From a checkpoint of a small image classifier: batches of 256.
Rows from block 2 of a small image classifier, named by matrix and row number. Rows with one number belong to one channel. Each number is 128 + 24 x the weight over its row's rms, rounded and kept within 0 to 255. All counts start at 0.
After each channel's rows are labels from the 100 images, of 14848, where the channel reaches its highest value: "responds to" is what is common among them; "patch colour" is the nearest of a few named colours to the mean colour under the peak. Only what is clearly more common there than usual is listed. The data: capsule endoscopy frames (Kvasir-Capsule). In brackets: how many of the 100.
# c3: 3x3 conv (model.blocks.2.c3.weight, 80x80x3x3, each kernel summed), inputs 0-79
# c1: pointwise conv (model.blocks.2.c1.weight, 80x80x1x1), inputs 0-79

c3.29 [102 146  90  85 138 146 145  78 140 131 140 146 107 125 171 159 106 131 127 119 107 121 140 128 147 124 145 134 154 141 122 152 112  86 133 130 128 128 131 133 136 136 115 104 159 148 112 102 149 157 166 111  83  98 111 139 121  72 134 146  79  98  98 103 133 119 146  85 129 156 154 131 152 122 108 108 158  60 118 104]
c1.29 [ 89 133 107  97 134 141 138  84 138 137 150 130 101 120 168 154  93 119 131 122 112 107 150 119 145 115 134 122 158 123 129 139 122  88 141 131 112 120 136 122 144 116 102 111 157 153 118 115 129 146 150  93  86 108 103 127 112  71 122 145  65 113 121  76 135 109 150  72 118 151 136 139 148 103  99 115 153  66 116 107]
responds to: finding: foreign body (38)
patch colour: orange (41); yellow (25)

c3.42 [138  93 132 147 107 109 106 117 112 112 157 172 150 110 134 123 178  98 150 126 140 154  99 126 156 146 121 114 136 147 110 162 160  79 132 100 115  89 104 142 105 145 129 117 124 161 110  91 153 136 129 141 119 130 117 124 150 130 134 147 123  77 135 122 150 100 101 149 129 139  81  87  71 144 133 121  63 119 112 124]
c1.42 [129 101 138 146 100 103 115  98 130  92 139 158 154 101 117 123 194  91 152 122 133 147  92 121 162 141 141 125 139 140 110 152 146  67 129 109 124  94 112 142 111 141 124  96 126 151  90  89 146 119 107 106 124 106 110 105 152 120 125 128 113 112 146 118 132  90 107 151 116 136  86  92  84 148 118 117  90  95  94 103]
responds to: finding: foreign body (26)
patch colour: pink (42); white (41)

c3.44 [185 142 180 123 139 155  88 132 129 132  95 131 149 139 115 140 156 204 131 159 145 137 128 101 138 133 101 168 160 120 150 131 127 128 154 107 135  99 126 143 133 146 144 163 122 122 147 157 111 152 119 143 127 127 166 124 133 109 144 137 140 140 137 129 116 172 121 161 145 141 144 129 131 100 168 105 140 156 200 152]
c1.44 [129 138 145 122 131 134  95  97 127  85 110 143  99  85 103 131 122 103 133 116 139 111 116  87 130 145 121 131 137 116 110 142 129 112 132 122 116 106 124 112 134  98 103  55 153 118 121 109 124 138 116  87 106 135  90  68 122  94  86 138 134 119 125  93 127 141 111  81 136 127 131 120 117  74  90 110 142 105 142  65]
responds to: finding: blood fresh (30)
patch colour: black (100)

c3.63 [130 166 122 192 110 169 153 112 119 147 151 152 134 105 122  91 132 154  76 134 172 167 147 119 148 132 151 148 151 114 121 149 106 111 128 102  68 111 143 132 129 141 187 123 141 112 151 134 133 148 119 166 150 147 115 156 145 127 139 168 161 113 110 147 114 159 126 135 146 118 136 128 129 168 133 104 111 123 160 159]
c1.63 [150 159 137 174 106 157 161 118 134 171 157 121 140 115 125  88 143 164  77 141 122 159 142 113 140 148 152 153 148 104 123 120 119 125 127 108  76 105 145 152 116 131 188 149 136 106 122 120  89 136 124 164 157 121 121 168 151 132 144 166 144 146 123 138  87 130 137 147 142 119 123 105 136 164 134  99 140 136 159 179]
responds to: finding: foreign body (25)
patch colour: pink (26)

c3.46 [126 133 133  85 130 105 128  81  82 111  93 149 116 138 134 101 111 136 133 136 171 125  89 135 168 119 139 163  95 180  94 116  63  88 124 100 143 142 157 110 115 147 139 108  95 153 137 108 111 104 126 137 142 125 131 104 147 113 116 106 110  91  96 128 146 127 107 147 101 156 117  99  89 151 129  96 102 122 126 129]
c1.46 [162 108 109  80 119 140 114 113 124 150 108 134 138 152 141 148 123 148 136 149 146 126  67 136 144 107 139 167  91 174 100 124 109 116 133  72 125 130 153 119  81 159 146 134 124 168 160 115 128 119 115 154 159 130 156 136 174 107 133 110 106 102 108 134 140 128 100 161 107 141 136 105 115 156 172 113 103 123 163 164]
responds to: finding: ileocecal valve (26)
patch colour: yellow (45); orange (37)

c3.48 [123 155 110  81 150  99 136 102 129 118 128 151 133 128 147 160 121 131  81 108 122 160  88 120 152 114  99 135 123 128 133 125 100 107 133 164  99 130 165 111 102 127 118 125 113  88 152 136 116 150 135 109 106  65 102 128  92  79 117 165 100 127 111 138 170 121 149 100 121 144 167  86 144 107 106 125 120  92  89 120]
c1.48 [162 136 104  87 133  98 133 140 131 139 143 143 169 171 148 148 161 168 110 147 149 149 115 136 145 103 111 164 160 142 139 124 108 134 199 159 121 149 150 132  70 154 143 145 130 107 142 145 152 141 130 146 141 111 140 151 150 109 146 158 132 132  88 164 137 151 129 135 132 154 178  80 143 155 155 124 121 134 145 134]
responds to: finding: ileocecal valve (30); finding: reduced mucosal view (27)
patch colour: black (63)

c3.0 [110 171 139 142 139 120 115 116 109  75 134 153 126 120  89 119 148 171 138 125  79 107 115 138 138 133 136 131 107 142  83 130 132  90 139 145 133  90 143 134 169 138 140 109 124 119  80 122 157 118 108 132 120  89 114 114 135  54 108 135  99  80 132 106 145 138 133 108 127 145 152 128 104 109 104 109 141  97  83  92]
c1.0 [115 157 129 135 139 136 128  86 121  46 137 145 107 126  94 120 128 154 145 127 113  95 113 138 147 144 140 100 119 143  71 138 137 104 138 147 138 108 126 130 156 137 125  92 137 127 116 127 135 104  78 135 122 122 108  92 128  72  98 135 108  96 143  85 147 132 116  80 128 126 143 153  93 108 105 109 143  96 102  85]
responds to: finding: ileocecal valve (35); finding: foreign body (31)
patch colour: orange (33)

c3.73 [133 109  94  69 143  94 115 126 126 119 138 133 132  93 123 121 153 105 140 126 127 113 109 126 134 122 125 126 153 125 103 124 104 108 158  90 151 119 105 104  88 111 104  84 137 133 137 110 113 110 123 113 128 119 112  95 137  89 100 103 141 124 116 138 153 115 118 112  91 135  86 139 149 102 108 178 127 105  49  67]
c1.73 [131  93  95  79 136  85 106 142 111 108 141 121 132  86 120 133 154 113 134 123 132 118 106 117 127 135 120 134 161 110 113 141 124 109 169 106 158 120 108 128  89  95 115  82 133 119 128  96  95 111 101 106 122 125 112  94 144 107  70 114 150 119 130 135 138 116 110 120  95 110 101 125 153 138 108 177 130 100  68  76]
responds to: finding: lymphangiectasia (32)
patch colour: pink (54); white (29)

c3.27 [113 106 153 135 133 138 114 148 121 121 109  74 118  89 100 147 116 167 165  91 150 153 135 115 154  99 174 142 120  80 143 107 127  88 143 119 125  79 113 126 161  86  87 118 123 122  93 133  88  96 119 109 132 152 120 119  95 110 116 130 105 128 147 101  95  97 108 136  87 108 120 147 128 131 117  87 127 110 109 112]
c1.27 [163 104 139 124 116 131 114 170 129 141 115  78 168 113 100 154 135 184 162 114 143 149 139 113 150 114 160 168 151  90 174 113 122 105 183 111 147  93 106 163 160 123 114 162 139 129 111 155  79 108 125 124 137 144 129 136 125 115 144 137 115 118 152  99 112 106 104 146 113 111 150 134 136 148 156  94 111 132 150 157]
responds to: finding: pylorus (43)
patch colour: black (49)

c3.77 [103 118 117 113 129 131  85 109 103  92 121 133  96 123 109  94 143 137  76 126 107 143 105 142 136 118 123 165 153 118  94 124 113  95  89  97 113 105 102 104 108 132 134  90  82 138 144 136  67 110 110 136 104 164 114 118 127 182 117 130 147  87 114 141  95 125  99 125  96 147 114  87  98 128 120 109  97 108 118 114]
c1.77 [114 101 119  88 119 117 110 109 114  77 132 127  84 132 135 112 138 135  81 120  99 153  81 134 131 131 116 152 134 120  88 114  97 100  64 113 116 111 121 106 133 131 148  85  80 115 127 117  74 116 118 134 121 141 128 123 136 153 111 142 141  76  98 150  98 129 101 122 111 135 119  77 102 129 117 115  98 105 105 105]
responds to: finding: ileocecal valve (25)
patch colour: pink (33); grey (30)

c3.49 [130 166 127 168 127 149 124 171 130 133 114 157 159 133 110 142 149 104 131 142 143 103 152 130 124 104 112  84 134 127 170 121 133 118 170 129 152 113 122 185 188 164 145 117 122 115 176 112  97 114 133 159 129 181 130 134 159 150 114 114 148 124 134 124 161 140 149 125 157  99 168 110 179 130 125 142 139 129 125 167]
c1.49 [ 81 156 122 149 120 125 123 146 117  91 118 125 112 114 118 142 118  53 114 125 130 120 133 128 111 140 123  65 120 101 133 108 128 124 128 127 135 120 123 157 162 137 125  57 117 107 153 110  89 145 140 151 117 157 123  93 134 144  74 116 154 121 119 122 138 120 127  73 125 123 156 103 150 127  78 135 130 105  82 137]
responds to: finding: ileocecal valve (51)
patch colour: grey (25)

c3.23 [130 110 105 148 108  99  95  92 132 138 156 138 180 142 119 101 117 154 161 163 151 151 182 122 153 128 124 110 117 171 136 133  86 121 169  98 132 115 121 120  88 158 126 150 134 159 154 157 155 111 116 146 105 131 123 121 145 165 104 101 120 126 149 149 158 132 124 167 174 101 122 144 182 114 152 133 132 152 136 145]
c1.23 [113 118 115 143  99 111  67  69 131 108 145 128 151 123 132 123  79 136 148 137 136 150 144 131 142 114 125  93 117 151 109 133  83 113 148  92 126 115 118  99  67 131  80 119 101 153 135 140 124 142 119 126  97 110 120  90 121 132  70 110 126  82 134 137 153 106 117 139 148 104 109 133 170  87 116 127  99 118 109 122]
responds to: finding: reduced mucosal view (26)
patch colour: grey (29)

c3.64 [153  88 133 194 176 121 153 129 143 156 157 136 185 121 128 100 187 140 119 151 139 156 103 118 172 159 130 112 168 134 164 142 127 102 111  86 158 136 123 158 116 129 123 150 129 157 118 157 143 112 120 143 130 129 162 156 148 132 141 158 142 152 137 111 131 143 141 150  99 145 145 129 141 132 157 161  96 132 150 139]
c1.64 [157 115 126 126 176 116 139 124 135 151 123 136 193 131 111 104 190 137 121 150 150 173  86 109 164 161 149 115 157 138 171 113 136 104 103  73 163 129 121 156 105 125 113 151 121 152 133 162 137 115 123 153 133 136 156 155 150 129 140 137 143 147 132 112 152 142 129 149  98 130 141 137 124 128 175 163  83 136 137 136]
responds to: finding: foreign body (32)
patch colour: yellow (36)

c3.65 [135 160 172 142 144 108 158 132 111 141 121 117 139 166 134 135 101 149 112 129 138 117  89 112 132  92 142 139 134 134 141 102 118 140 116 150 181 125 151 120 116 121 143 106 149 131 101 159  78  90 123 157 114  51 140 140 146 111 156 104 142 165 118 151 119 115 190  83 145 166 126 132 164 141 125 120 155 137 131 128]
c1.65 [114 133 149 135 137 126 110 134  75 111 143 150 124 143 151 159 101 110 110 113 150 132  80 111 131 110 110 118 140 130 106 135 130 118 125 140 157  97  99 115  81 120 101  99 150 128 149 149 135 108  73 104 124 132 110  96 124 118 118 135 129  75 104 141 134 189 127  79 129  95 104 136 115 132 135 112  48 130 125 101]
responds to: finding: pylorus (31)
patch colour: yellow (29); pink (25)

c3.18 [153 148  92 125 113 136 136 154 129 121  85 132 122 142 116 116 117 144 123 151 142 118 132 160 131 102 111  92 148 150 138 116 140 152 142 133 125 128 115 146 122 143 116 177 129 101 145 150 135 153 156 164 164 147 162 123 135 158 139  77 204 124 134 143 124 139 165 181 142 104 125 108 136 126 157 189 120 180 153 128]
c1.18 [118 137 101 130 108 107 133 114 120  84 102 121  88 122 116 119 103 106 128 108  97 115 109 138 131  97 127  80 105 140 119 109 133 123 109 138  90 123 119 115 129 122  70  85 130  91 127 120  97 136 144 114 150 134 121  58  96  80 109 103 164 112 135 133 121 103 152 140 142  99 118 103 124  71  88 161 122 114 114  98]
responds to: finding: ileocecal valve (34)
patch colour: black (97)

c3.24 [ 89 154 118 127  90 155 132  60 122  86  69 104 122 108 144 133 112 103 117  96 125 133 105 141 130 159 103  89 133 108 127 143 145 109 111 139 136 130 124 119 148 107 109 109 153  88 143 127 124 147 119 117  82 135 161 112 108 137  85 120 154  86 136 111 145 126 122 102 112 122 145 107 124 112  78 146 120  76  99 103]
c1.24 [ 97 148 113 136 104 123 147  71 122  83  99 117 126 108 134 135 101 114 110  83 121 129 131 151 138 139 120  98 117 107 132 125 125  99 132 143 131 133 138 128 157  93 106 113 146  83 132 127 146 141 135 122  81 127 161 115  90 125  82 114 153  72 124 110 153 111 112 120 126 142 144  58 134 109  87 154 119  80 101 105]
responds to: finding: foreign body (44)
patch colour: yellow (47); orange (46)