A small image classifier, trained from scratch: norm batchnorm.
Rows from block 11 of a small image classifier, named by matrix and row number. Rows with one number belong to one channel. Each number is 128 + 32 x the weight over its row's rms, rounded and kept within 0 to 255. All counts start at 0.
After each channel's rows are labels from the 100 images, of 14848, where the channel reaches its highest value: "colour at peak" is the nearest of a few named colours to the mean colour under the peak. Only what is clearly more common there than usual is listed. The data: capsule endoscopy frames (Kvasir-Capsule).
# c3: 3x3 conv (model.blocks.11.c3.weight, 176x176x3x3, each kernel summed), inputs 59-117
# c1: pointwise conv (model.blocks.11.c1.weight, 176x176x1x1), inputs 59-117

c3.95 [148  96  71 131 137 148  98 107 166 137 172 120  70 149 186 110 140  83 163 125 177 136 106 125 173  54 108 109 134 117  83 102 157 164 122 129 102  97 167 112 168 105 128 166  98 107  95 109 159 114 186  67 134 115  85 169 172  71 154]
c1.95 [106 138 128 173 138 168 108 116 138 137 162 134 119 109 144 120  92  87 141 154 128  84 122 153 133  63 104 121 105  44  70 123 126 144 134  98 116 149 116 110 170  64 106 118  66 114 160 116 140 146 147  60 150 102  87 146 130  45 137]
colour at peak: orange

c3.1 [177 159 110 115 117  35 133 159 135 111 133  76 162 120  95  94 138 161 108 151 146 146 150 126 104 131 117 142  67 135 158  48 151 207 110  95 176 114 127 119 110 185  39 139 123 129 105 140 129  78 100 121 135 119 135  76 135 136 111]
c1.1 [117 120 114 105  92 106 149 122 140 110 117 160 140  92  89 126  83 138 151 138 123 112 151 165  94 158 111 140  72  72 100  59 122 122 146  57 169  91  62  38 126 115  30 101 132 132  81  76 130 113 114 164  86 111  95 132 129  38  79]
colour at peak: orange; yellow

c3.84 [161  80  78 141 173 127 137  78 105  97 117 143 103 111 135 128 110 109 133 103 133 183 213 162 173 128 169 108 118 125  95 161 184 108 163 112 105 147  69 154 110 135 150  31 115 113 180 146 132 140 169  96 136 106  97 142 188 150  99]
c1.84 [116 102  66 108 122 128 117 119 146 109 102 125 127 101  91 133  63 107 134  92  69 141 154 145  96 116 166 116  76  93  88  79 130 105 124 110 102 110  37  79 112 136  86   6 136  98 118  87 139 138  88 134 126 135  67 124 156  69  65]
colour at peak: grey

c3.113 [116 135  99 129 157 164 109 171  96 141  80 103 150 119 133  87 150 128 115 123 138 156 148 156  69  87 109 162 119 116  74 143 158 127  87 111 133 107 123 140  96 153 127 127  30  77 183 112 144 122 158  54 182 145 163 117 114 159  26]
c1.113 [103 128 114 117 120 140 123  96  85 121 152 155 158 112 111 166 104 125 128 125  18 112 184 163  86 138 152 136 118 116 103 135 111 164 147  76 122 129  49 121  98  83 119 103  89 134 139 133 137 117 181 102 131 172  82 127 157 114  48]
colour at peak: black

c3.124 [152 132 132 125 129 193 129  74 202 123 131 109 142 102 151 139 142  59 157  80 156 153  88  65  83  98  96 108 174 116 154 106 130 131  78  79 137 114 106  93  77  98 175 116 101 120 156 206 130 125 118 100  99  98 127 101 150  96  96]
c1.124 [138 135 104 129  92 162 112 105 176 145 115 101 172  87 131 130 131  64 153 116  82 150  85  84  89 119 104 112 105 115 132  93 124 159  68  33 137 121  73 106 112 101 129  95  83 115 145 159 151 104 107 129 103 148 127 117 117 107 103]
colour at peak: orange

c3.144 [111 150 161 163 131 184 132 150 119  69  82  57 107 159  92  77 177  90 128 124 113 123 182 122 119 108 192 148 169 175 178 159 134 125 126 166 161 152 102 157 141  89 118  86 113 110 112 189 156 193 151 105  62 137 125 121 104 183  72]
c1.144 [100 139 148 120  95 175 163 112 127 113 100 131 137 143 117 144  95  94 147  93  57  70 132 189 103 165 134 105 135 119 102 107 113  95 155 132 131 125  68  72 151  67  99  30 136 104 121 161 157 164  87 161  79 131 107 143 127 116  29]
colour at peak: grey; pink

c3.17 [127  90 161  94  86 178 117 165 187 127 119 106  97 121 203 120 182 116  95 143 134  98 119 146 177 143 140 114 176 158  68 109 175 165 122 144  84 117 170  84 150  76 114 130 123 175 130 133 179 145 114 114 118  72 101 133 114 150 136]
c1.17 [122 136 172 134 120 131 125 148 147 131 129  93 112  46 159 115 140 117 125 143 102 115  94 141 136 117 126  87 171 139  93  78 119  75 146  96 122 116 121  42 135  64 122 109   0 159 126 142 150 145 123 132 115 103 111 125  93 125 158]
colour at peak: grey

c3.138 [143   9 194  59  65 141 133 114 115 108 103 112 144 117 147  78 163 131 135  81 115 151  66 125 129 139  99 134 112 166 108  93 141  85 139 128 112 168 126  86 115  87 130 119 137 108 112  58 185 164  69 175  79 127 108 115 103 124 102]
c1.138 [117  78 172  60  86 116 137 122 114 152 121 141 117  81 130 106 107 127 141  94  22  96  59 126 134 139 110 126  83 163 103 108 128 106 153  52 141 159  71  75 138  72 118 102 144 137 149  73 172 157 118 157  66 112  81 128  84  83 113]
colour at peak: pink; grey

c3.145 [ 64 139 114 190  93 125  35 118 118 154 147 105 138 131  66 126 139  41 162 196 138 143 175 115  84 155 118 143  49 156 111 119 131 180 142 136 146  89 108 153 131 105 105 126 151 147 103 101 137 165  99 160 157 120 155 162 134 143  49]
c1.145 [ 94 158 136 175  84 152  90 189 128 151 150 110 145  67 102 118 116  99 168 169  79 105 159 156 104 135 148 102  42  81 117 117  83 167 158 121 149 117  52 123 145  68 100 112 123 133 126  82 159 165 118 129 133 126 127 163 150 161  58]
colour at peak: orange

c3.148 [ 72 128 156 140 131 156 135 139 115  99  76 126  83 124 136 156 177 155 110  91 168 140 180 144 115 165 165 128 154 176 133 128 115  90 131 109 101 141 186 144  97 111 154 158 116  96 154 171 153 113 120 119  34 127 154 165 170 142  92]
c1.148 [109 107 105 128 113 120 114 130 138 101  93 100 120  98  84 143 108 147 112  67 125 145 171 151 106 164 166 114 103 119 114 132  72  69 133  66 126 134 166  98  94  71 106 135 120 134 138 115 145 107  91 123  17 170 144 147 150  67  43]
colour at peak: grey

c3.152 [182 116 170 110  94 137 159 108 181 132  97 141  86 145 118 119 149 200  71 132 137  15 122 119 164 176 121 134 164 119 146 149 139 112 130 158  79 150 111 107 199 138 120 126 100 149 132 146 145 156 124 111  93 147 115  96 116 140 147]
c1.152 [120 127 159 119  97 104 140 119 144 116 146 129 126 202  96 182 146 133  79 166 143  83 132  84 105 168 135 200 111 172 138 134 124 152  93 145  64 119 140 163 189 148 108 169 123 150  85 120 143 119 128 151 137 190 177  72 181 163 101]
colour at peak: black

c3.91 [ 98 121  85 138  79  74 125 177  89 135 108 108 143 129  78 133 146 145 162  97 134 146  94 157 122 162  85 121   5 110 117  74 124 163  95 106 153 105 106 111 155 162 110 178  77 114 159 118  51 123 151 148 140 183 126 123  73  91 122]
c1.91 [ 97 144 128 138 128  48 130 128  86 149 169 108 142 112 109 162 137 131 171 149  84 106 175 135 105 157 142  86  21  79 171  66 122 200 143 103 189 155 106 140 143 121 101 146 145 134 174 126 130 146 120 141 136 141 166 155 156 123 109]
colour at peak: yellow

c3.35 [ 75 135 154 111 165 105 138 124 131 152 159 163 182  96 135  90 141 140 128 140 132 119 119 133  86 134 173 115 128 127 140 175 155 126  94 166 143  86 121 106 160 135 141 155 123 114 121  78 106 205 100 138 109 191 122  79  70 145  44]
c1.35 [125 150 117  46 112 129 143 107 159 123 159 153 173  84  93 115  77 149 154 125  78  68 120 163 128 156 155 103 135  65 134 146  83 120 108 126 151 122  81  57 134 139  84  93  96 115  95  97 122 185 133 140  75 153  99 118 103 142  63]
colour at peak: orange

c3.45 [127 119 100 165 142 115 141 143 151 116 160 107 116 148 143 131 107 188 137 149 167 145 182 122  89  98 136 129 111  55 171 150 132  90 133 141 106 187 144 169 160 119 161 151 145 159 195 142 150 205 176 112 108 137 139 114 133 154  95]
c1.45 [102  84 138 108  93 132 168 134 143 113 141 137 123 173 111 161  74 109 139 151  68  80 151 124  62 154 123 146  98 104 123 100 101 125  95  82 110 106  95 119 137 151  88  90 137 115 123 100 133 126 127 187 124 192 133  96 177 131  51]
colour at peak: black

c3.134 [140 186 121 147 151 114  98 148 158 116 177 127 164 107 147 101  94 159  83  66 112 122  49 112 133 173  83 100 145 143 125 115  85 117 162 138 154 112 140 127 199 124 135 103 143 120 144  92 115 139 110 149 146 165 149  99  89 142 124]
c1.134 [151 158 127 160 157 110 136 147 137 121 161 129 147 138 167  61 143 145  51  80 154 161 107  92 160 129 124 128 165 176 139 123 162 108 124 166 118 133 142 145 154 154 179 131 148 129 147 146 102 129 121 117 177 198 135  67  67 141 149]
colour at peak: black

c3.82 [185 149  86 118 114 151 121  64 136  72 139 144 102 136  99  98 128 118 108 136 167 173 142 129 164 127  98  89 147 156 143 147  72 102 146 144 153 137 167 124 102 113 111 138 117 129  87 129 114  91 135 106 172 107 178 143 134 152 102]
c1.82 [132 138 104 145 120 140 132 123 160 105 133 125 145  94 116 133  97  78 105 109  81 129 100 122 116 115  84  43 107 114 120 147  58 116 120  97 105  82 135 103 123  39  66 117 108  94 103 101 108  74  91 126 139 157 153 122 117 116  87]
colour at peak: grey

c3.160 [111 172 124 143 175 146 116 116 138 190  99 104 100 140 133 142 130 125 109 111 126 147 161 122 121 114 138 143 108 122 140 103 181 179 161  65 140 120  52 147 133 134  97 152 145  83 165  87 117 124 150  61 115 127 140 136 119 154 147]
c1.160 [ 94 130 113 115 137 139 123 136 131 146 123 140 132 111 130 143 135 101 125 140 100 147 178 153 108 155 130 151  76 138 136  77 169 172 128  72 118 146  20  86 131 132 101  99 133  69 117  98 139 112 147 131 143 143 104 108 132 139  96]
colour at peak: grey; pink

c3.41 [163 169 125 115  98 153  94 171 162 129 175 141 140  73 172 132 157  99 119 137 110  96 125 127 217 117 130 102 146 114 156 101 132 120 106 125 144 107  92 119 163 117  77 104 113 151 175 141 147  57 126 146 105 105 105 126  98 125 174]
c1.41 [157 173 109  85 133 163  72 183 146 103 144 121 123 113 147  85 172 129  99 133 140 136 106  98 184  84 138 135 162 167 163  64 136 110  98 131 140  94 106 154 135 130 130 113 129 160 132 176 116 113 113 134 139 128  96  97  86 120 174]
colour at peak: grey

c3.57 [162 171 116  64  98 115 145 148 196 121  72 143 108 117 124  89 148 107 128 107  96 155 119 107 155 110  90 132 192 126 148 111 155 131 161 152 124 115 106 104 113 116 133  90 134 107  57 172 132 160 138 154 153 103  70 145 115 126 157]
c1.57 [126 180 106  98 146 121 133 177 159 119 122 146 106  94 122 107  11 157 154 109  30 128 111 125 145 114  89 116 151  90 121  97 129 139 157  35 148 114  37  98 126  71 142  75 131 118 105 160 139 156 135 137 116 113  40 136 118  48 151]
colour at peak: grey

c3.93 [103 114  82 133 179 135  91 131 125 138 112 166  61 141 140 111 123 122 120  67 157 124 168 136 104 133 143 116 125 144 120  86 108  45 135 133 121 140 139 102 157 133 181 164 132 145 109 159 109 180 139 144 131 127  50 125  97  72  98]
c1.93 [120 131  89 151 113 124 124 131 146 166 150 127 134  95 126 129  70 114 139 100 112  95 143 128 121 134 113 120 101  66 115  95  75  75 100 102 132 125 103 116 161  68 112 140 111 157 143 151 135 157 119 134 129 161  65 128  88  55 116]
colour at peak: orange

c3.151 [ 87 104 120 127 123 165 130 137 166 121 130 155 147 177 177 109 128 100 143 137 143 137 166 100 126 158  95 174 145 152  73 121 138  80 161 102 148  88 106  95 170  94 101 115 141  98 169 180 149 160 163 117 148 119 172 135 126  84 180]
c1.151 [112  78  86 112 111 162 132 138 152 134 102 151 121 136 149 117  42  97 169 126  72 121 118 126 122 150  98 133 104 123  92 115  65 125 149  35 166 140  69  40 166  54  77  90 123 115 157 128 140 137 144 132 143 133 124 160 113  44 129]
colour at peak: orange

c3.34 [116 133  84 108 103 117 172 121 138 135  83 147  70 113 141 138 127 118  62 111  65 133  75 140 144 129  55  93 129 123  22 132 128  90 126  90  57  13 114 126 144 136 109 129  75 147 113 107 176 127 154  91 130 117  95 104  85  84 110]
c1.34 [125 178  86 149 113 137 118 141 157 146  92 123 123  59 126 119  84 132 131 133   5 110 113 130 138 105 117  74 102 103  99  96 107 130 119  60 128 117  87 132 140 107  88 117  47 139 134 129 165 115 144  84  99  84  70 141  89  38 122]
colour at peak: orange

c3.171 [ 96 117 132 109 100 128 127 179  93  78 128 157 114  91 103 111 178 137 100 115 160 158 122  59 121 159 170 123  60 177 170 147 110 112 138 153  95 126 195 136 128 128 115 150 154 199 145 115  81 133 171 146 136 120 168 105 133 240  41]
c1.171 [106  97 139  61  97 171 131 199 118 102 116 167 150 137  96 137  75 104 125 132  60 124 147 150 148 163 131 135  97 107 135 133 110 106 147  66 162 150  91 139 137 101 104  89 104 149 126 104 121 125 165 151  65 170 118 142 133 161  86]
colour at peak: black

c3.139 [119  79 144 119  72 161 114 142  30  99 137 161 115 154 146 109 146 130 127 124 113 179  81  86 135 150  70 119 163 133 108 139 113 140 124 138 159 155 130 157 149 124 137 150 124 136 110  14 113 141 150  85 180  69 113 124 111 138 163]
c1.139 [131 118 128 107 101 107 139 140 101 142  99 142 113 137 133 116  75 116 101 120  62 128  59  96 138 154  23 127 144  84 108 166  96 113 135  79 137 126  71 133 128  99 132 111  62 146 119  68 112 121 134 102 158 130  91 106  91  87 135]
colour at peak: orange

c3.42 [100 178  98 174 130 140 112 118 104  79  92 133 140  82 126 108 113  50 133 118 124 102 138 118 131  94 146  94 160 126 146 156  94 119 143 120 104 183  98 162  58 144 163  79 158 159 180 170  65  86 154 101 164 101  96 117 113 135  88]
c1.42 [128 143  99 146 117 168 137 158 123  95  85 121 160 132 103 126  71 113 157 148  49 104 165 126 137 123 124 123 115  99 117 139 122 123 128  50 124 143  48 133 125 121 113  61 116 130 155 146  92 124 143 137 135 174 131 137 138 124  87]
colour at peak: black

c3.2 [144 107 148 108 208 147  89 177 119 153 159 104 159 192 119  85 137 135 116 120 168 135 101 167 129 122 122 156 138 130 143 172 174 141 114 109  77 135 145  88 137 190 137 123 113 101 168  96 115 163 163 152 129  56 169 145 139 169  90]
c1.2 [129 122 138 112 172 155 138 153 124 163 112 122 192  90 101 106  83 120 148 139  68  77 106 158 130 133 141  69 120 110 134 139 116 145 120  85 144 132  94  63 159  95  98  96  88 107 141  81 140 137 152 147 102  98 128 177 106 127  91]
colour at peak: orange

c3.38 [ 91 162 166 164 137 158 116 170 132 165 137  67 155 114 103  82 141  90 111 112 154 123 159  85  98 138 156 149 110 160 146 121 127 123  97 109 109 138 156 167 148  79 101 166 124  68 175 193 143 154 121 115 133  66 151  98 175 127 112]
c1.38 [ 94 133 174 156 134 142 166 128 117 155 114 112 129 115 119 169 138  89 105 137  56  73 152  97 104 181 146 111 101 126  96 150  84 129 126 136  90 137 122 135 145  50  97 146 109 132 173 169 140 151 164 164 109 141 164 104 189 144 128]
colour at peak: black

c3.44 [154 179 137  92  74 129 127 161 161 141  80  97 146 121 129 131 123 132 168 172 117 126  81 101 167 146 131 118 117  81  78 129  64 123 100 110 128 151 135 111 147 142  38  83 132 139 151 148 132 148 166 151  93 127 118 135 106 166 179]
c1.44 [119 146 121  49 135 136 140 137 139  95  92 124 127 138 140 136  66  91 117 145  55  77 143 120 150 133  79 116 123  73  47 159  74 132 110  54 105  85 108 107 106 107  82  67 137 122 120 121  97 142 135 149 112 176 155  78 164 132 117]
colour at peak: black

c3.70 [175 131 140 118  93 188  82 109 107 146  56 161 114  95 138  82 158 197 125 113 116 121 123 171 125 150  98  86 142 143 123 121  57 102 146 169 122 177 142  98 116 123  80 109 126 100 148 116 158  99 127 135 156  88 160 190 116 167 189]
c1.70 [162 147 136 152  91 141 104  95 127  92 121 110 148 160 156 119 216 170  62 154 174 164 136 117 112 134 125 139 160 201 132 150 136 179 101 194 105 139 183 184 116 150 101 144 165 123 120 127 157 133 103 118 151 145 191  98 166 219 179]
colour at peak: black

c3.7 [126 116 168 125 117 105 130  65 131 169 167 158 138 149 155 133  90 132 102 118 124  64  47 148 223 113  75 130 124 117 175 138 137 117 123 117 136 151 120 124 120 139  93 141 114 141 177 127  67  52 124  33  89 152 169 171 123  80 122]
c1.7 [127 126 116 114 131 136 116  93 135 139 152 154 146  59 130 120  81 137 158 115  22  70  72 168 155 118 100  56  98 163 187 103  77 110 111  76 151 152  64 116 133 101  92  44 101 126 134 107  98 105 117 102  96 120 116 189 103  77 115]
colour at peak: orange

c3.13 [159 104  80 110  40  49 149 136  85  40  92  96  88 129 122 100 124 158 111 191  95 121 125  86 115 103  80 103 120 138 111 134 147 115 153  86 105 151 104 109 108 101 123  87 108 156 120 102 141 143 164  78 159 138 144  61 107 104 132]
c1.13 [117 106 116 125 104  96 137 109  72  44 106 134 122 146 122 109 123 140  63 172 135 119 149 105 111 119 107 146 138 163 118 124 139 109 139 115  54 102 136 123 119 134 154 117 146 141  95 129 134 123 156  96 148 111 135  28 116 131 132]
colour at peak: black

c3.55 [130 153 127 189 128  63 141 129 148 132 161 129  46  82 111 127  95 128  74  86 133 120 103 145 156 168 167 145 136  52 167 150 145 135 110 143 110  95 108 133 153 132  94 181 152  81 143 160 144 118 128  99 163 128 171 136 148 133 159]
c1.55 [134 134 134 136  91  79 135 142 117 125 137 167  82  69 106 168  92 124 112 117  40  81 107 179 129 180 169 111  81  75 153 117 125 108 118 122 113 116  47 116 159 108  48 133 126 116 120  93 126 114 146 162 131 146 127 159 151 116 107]
colour at peak: orange

c3.33 [ 42 182 101 149 132 129  89  74 135  62 161 101 181 111  79 135 125 112 110 164 146 187 157 133 101 125 169 100 105 187 113 159 127 127 119 142 127  63 160  99  51 102 131 130 160 103 147 176 129 121 112 100 173 144 135 128  82 143  88]
c1.33 [ 71 144 126 148 104 123 125  89 132 136 130 123 135  99  79 164  56 108 160 130  69 102 149 181 121 162 139 112  81  42 139 149 118 112 146  56 159  99  53  82 145  71 112  88 115 142 158 124 142 139 174 129 146 128 100 179 111  93  66]
colour at peak: orange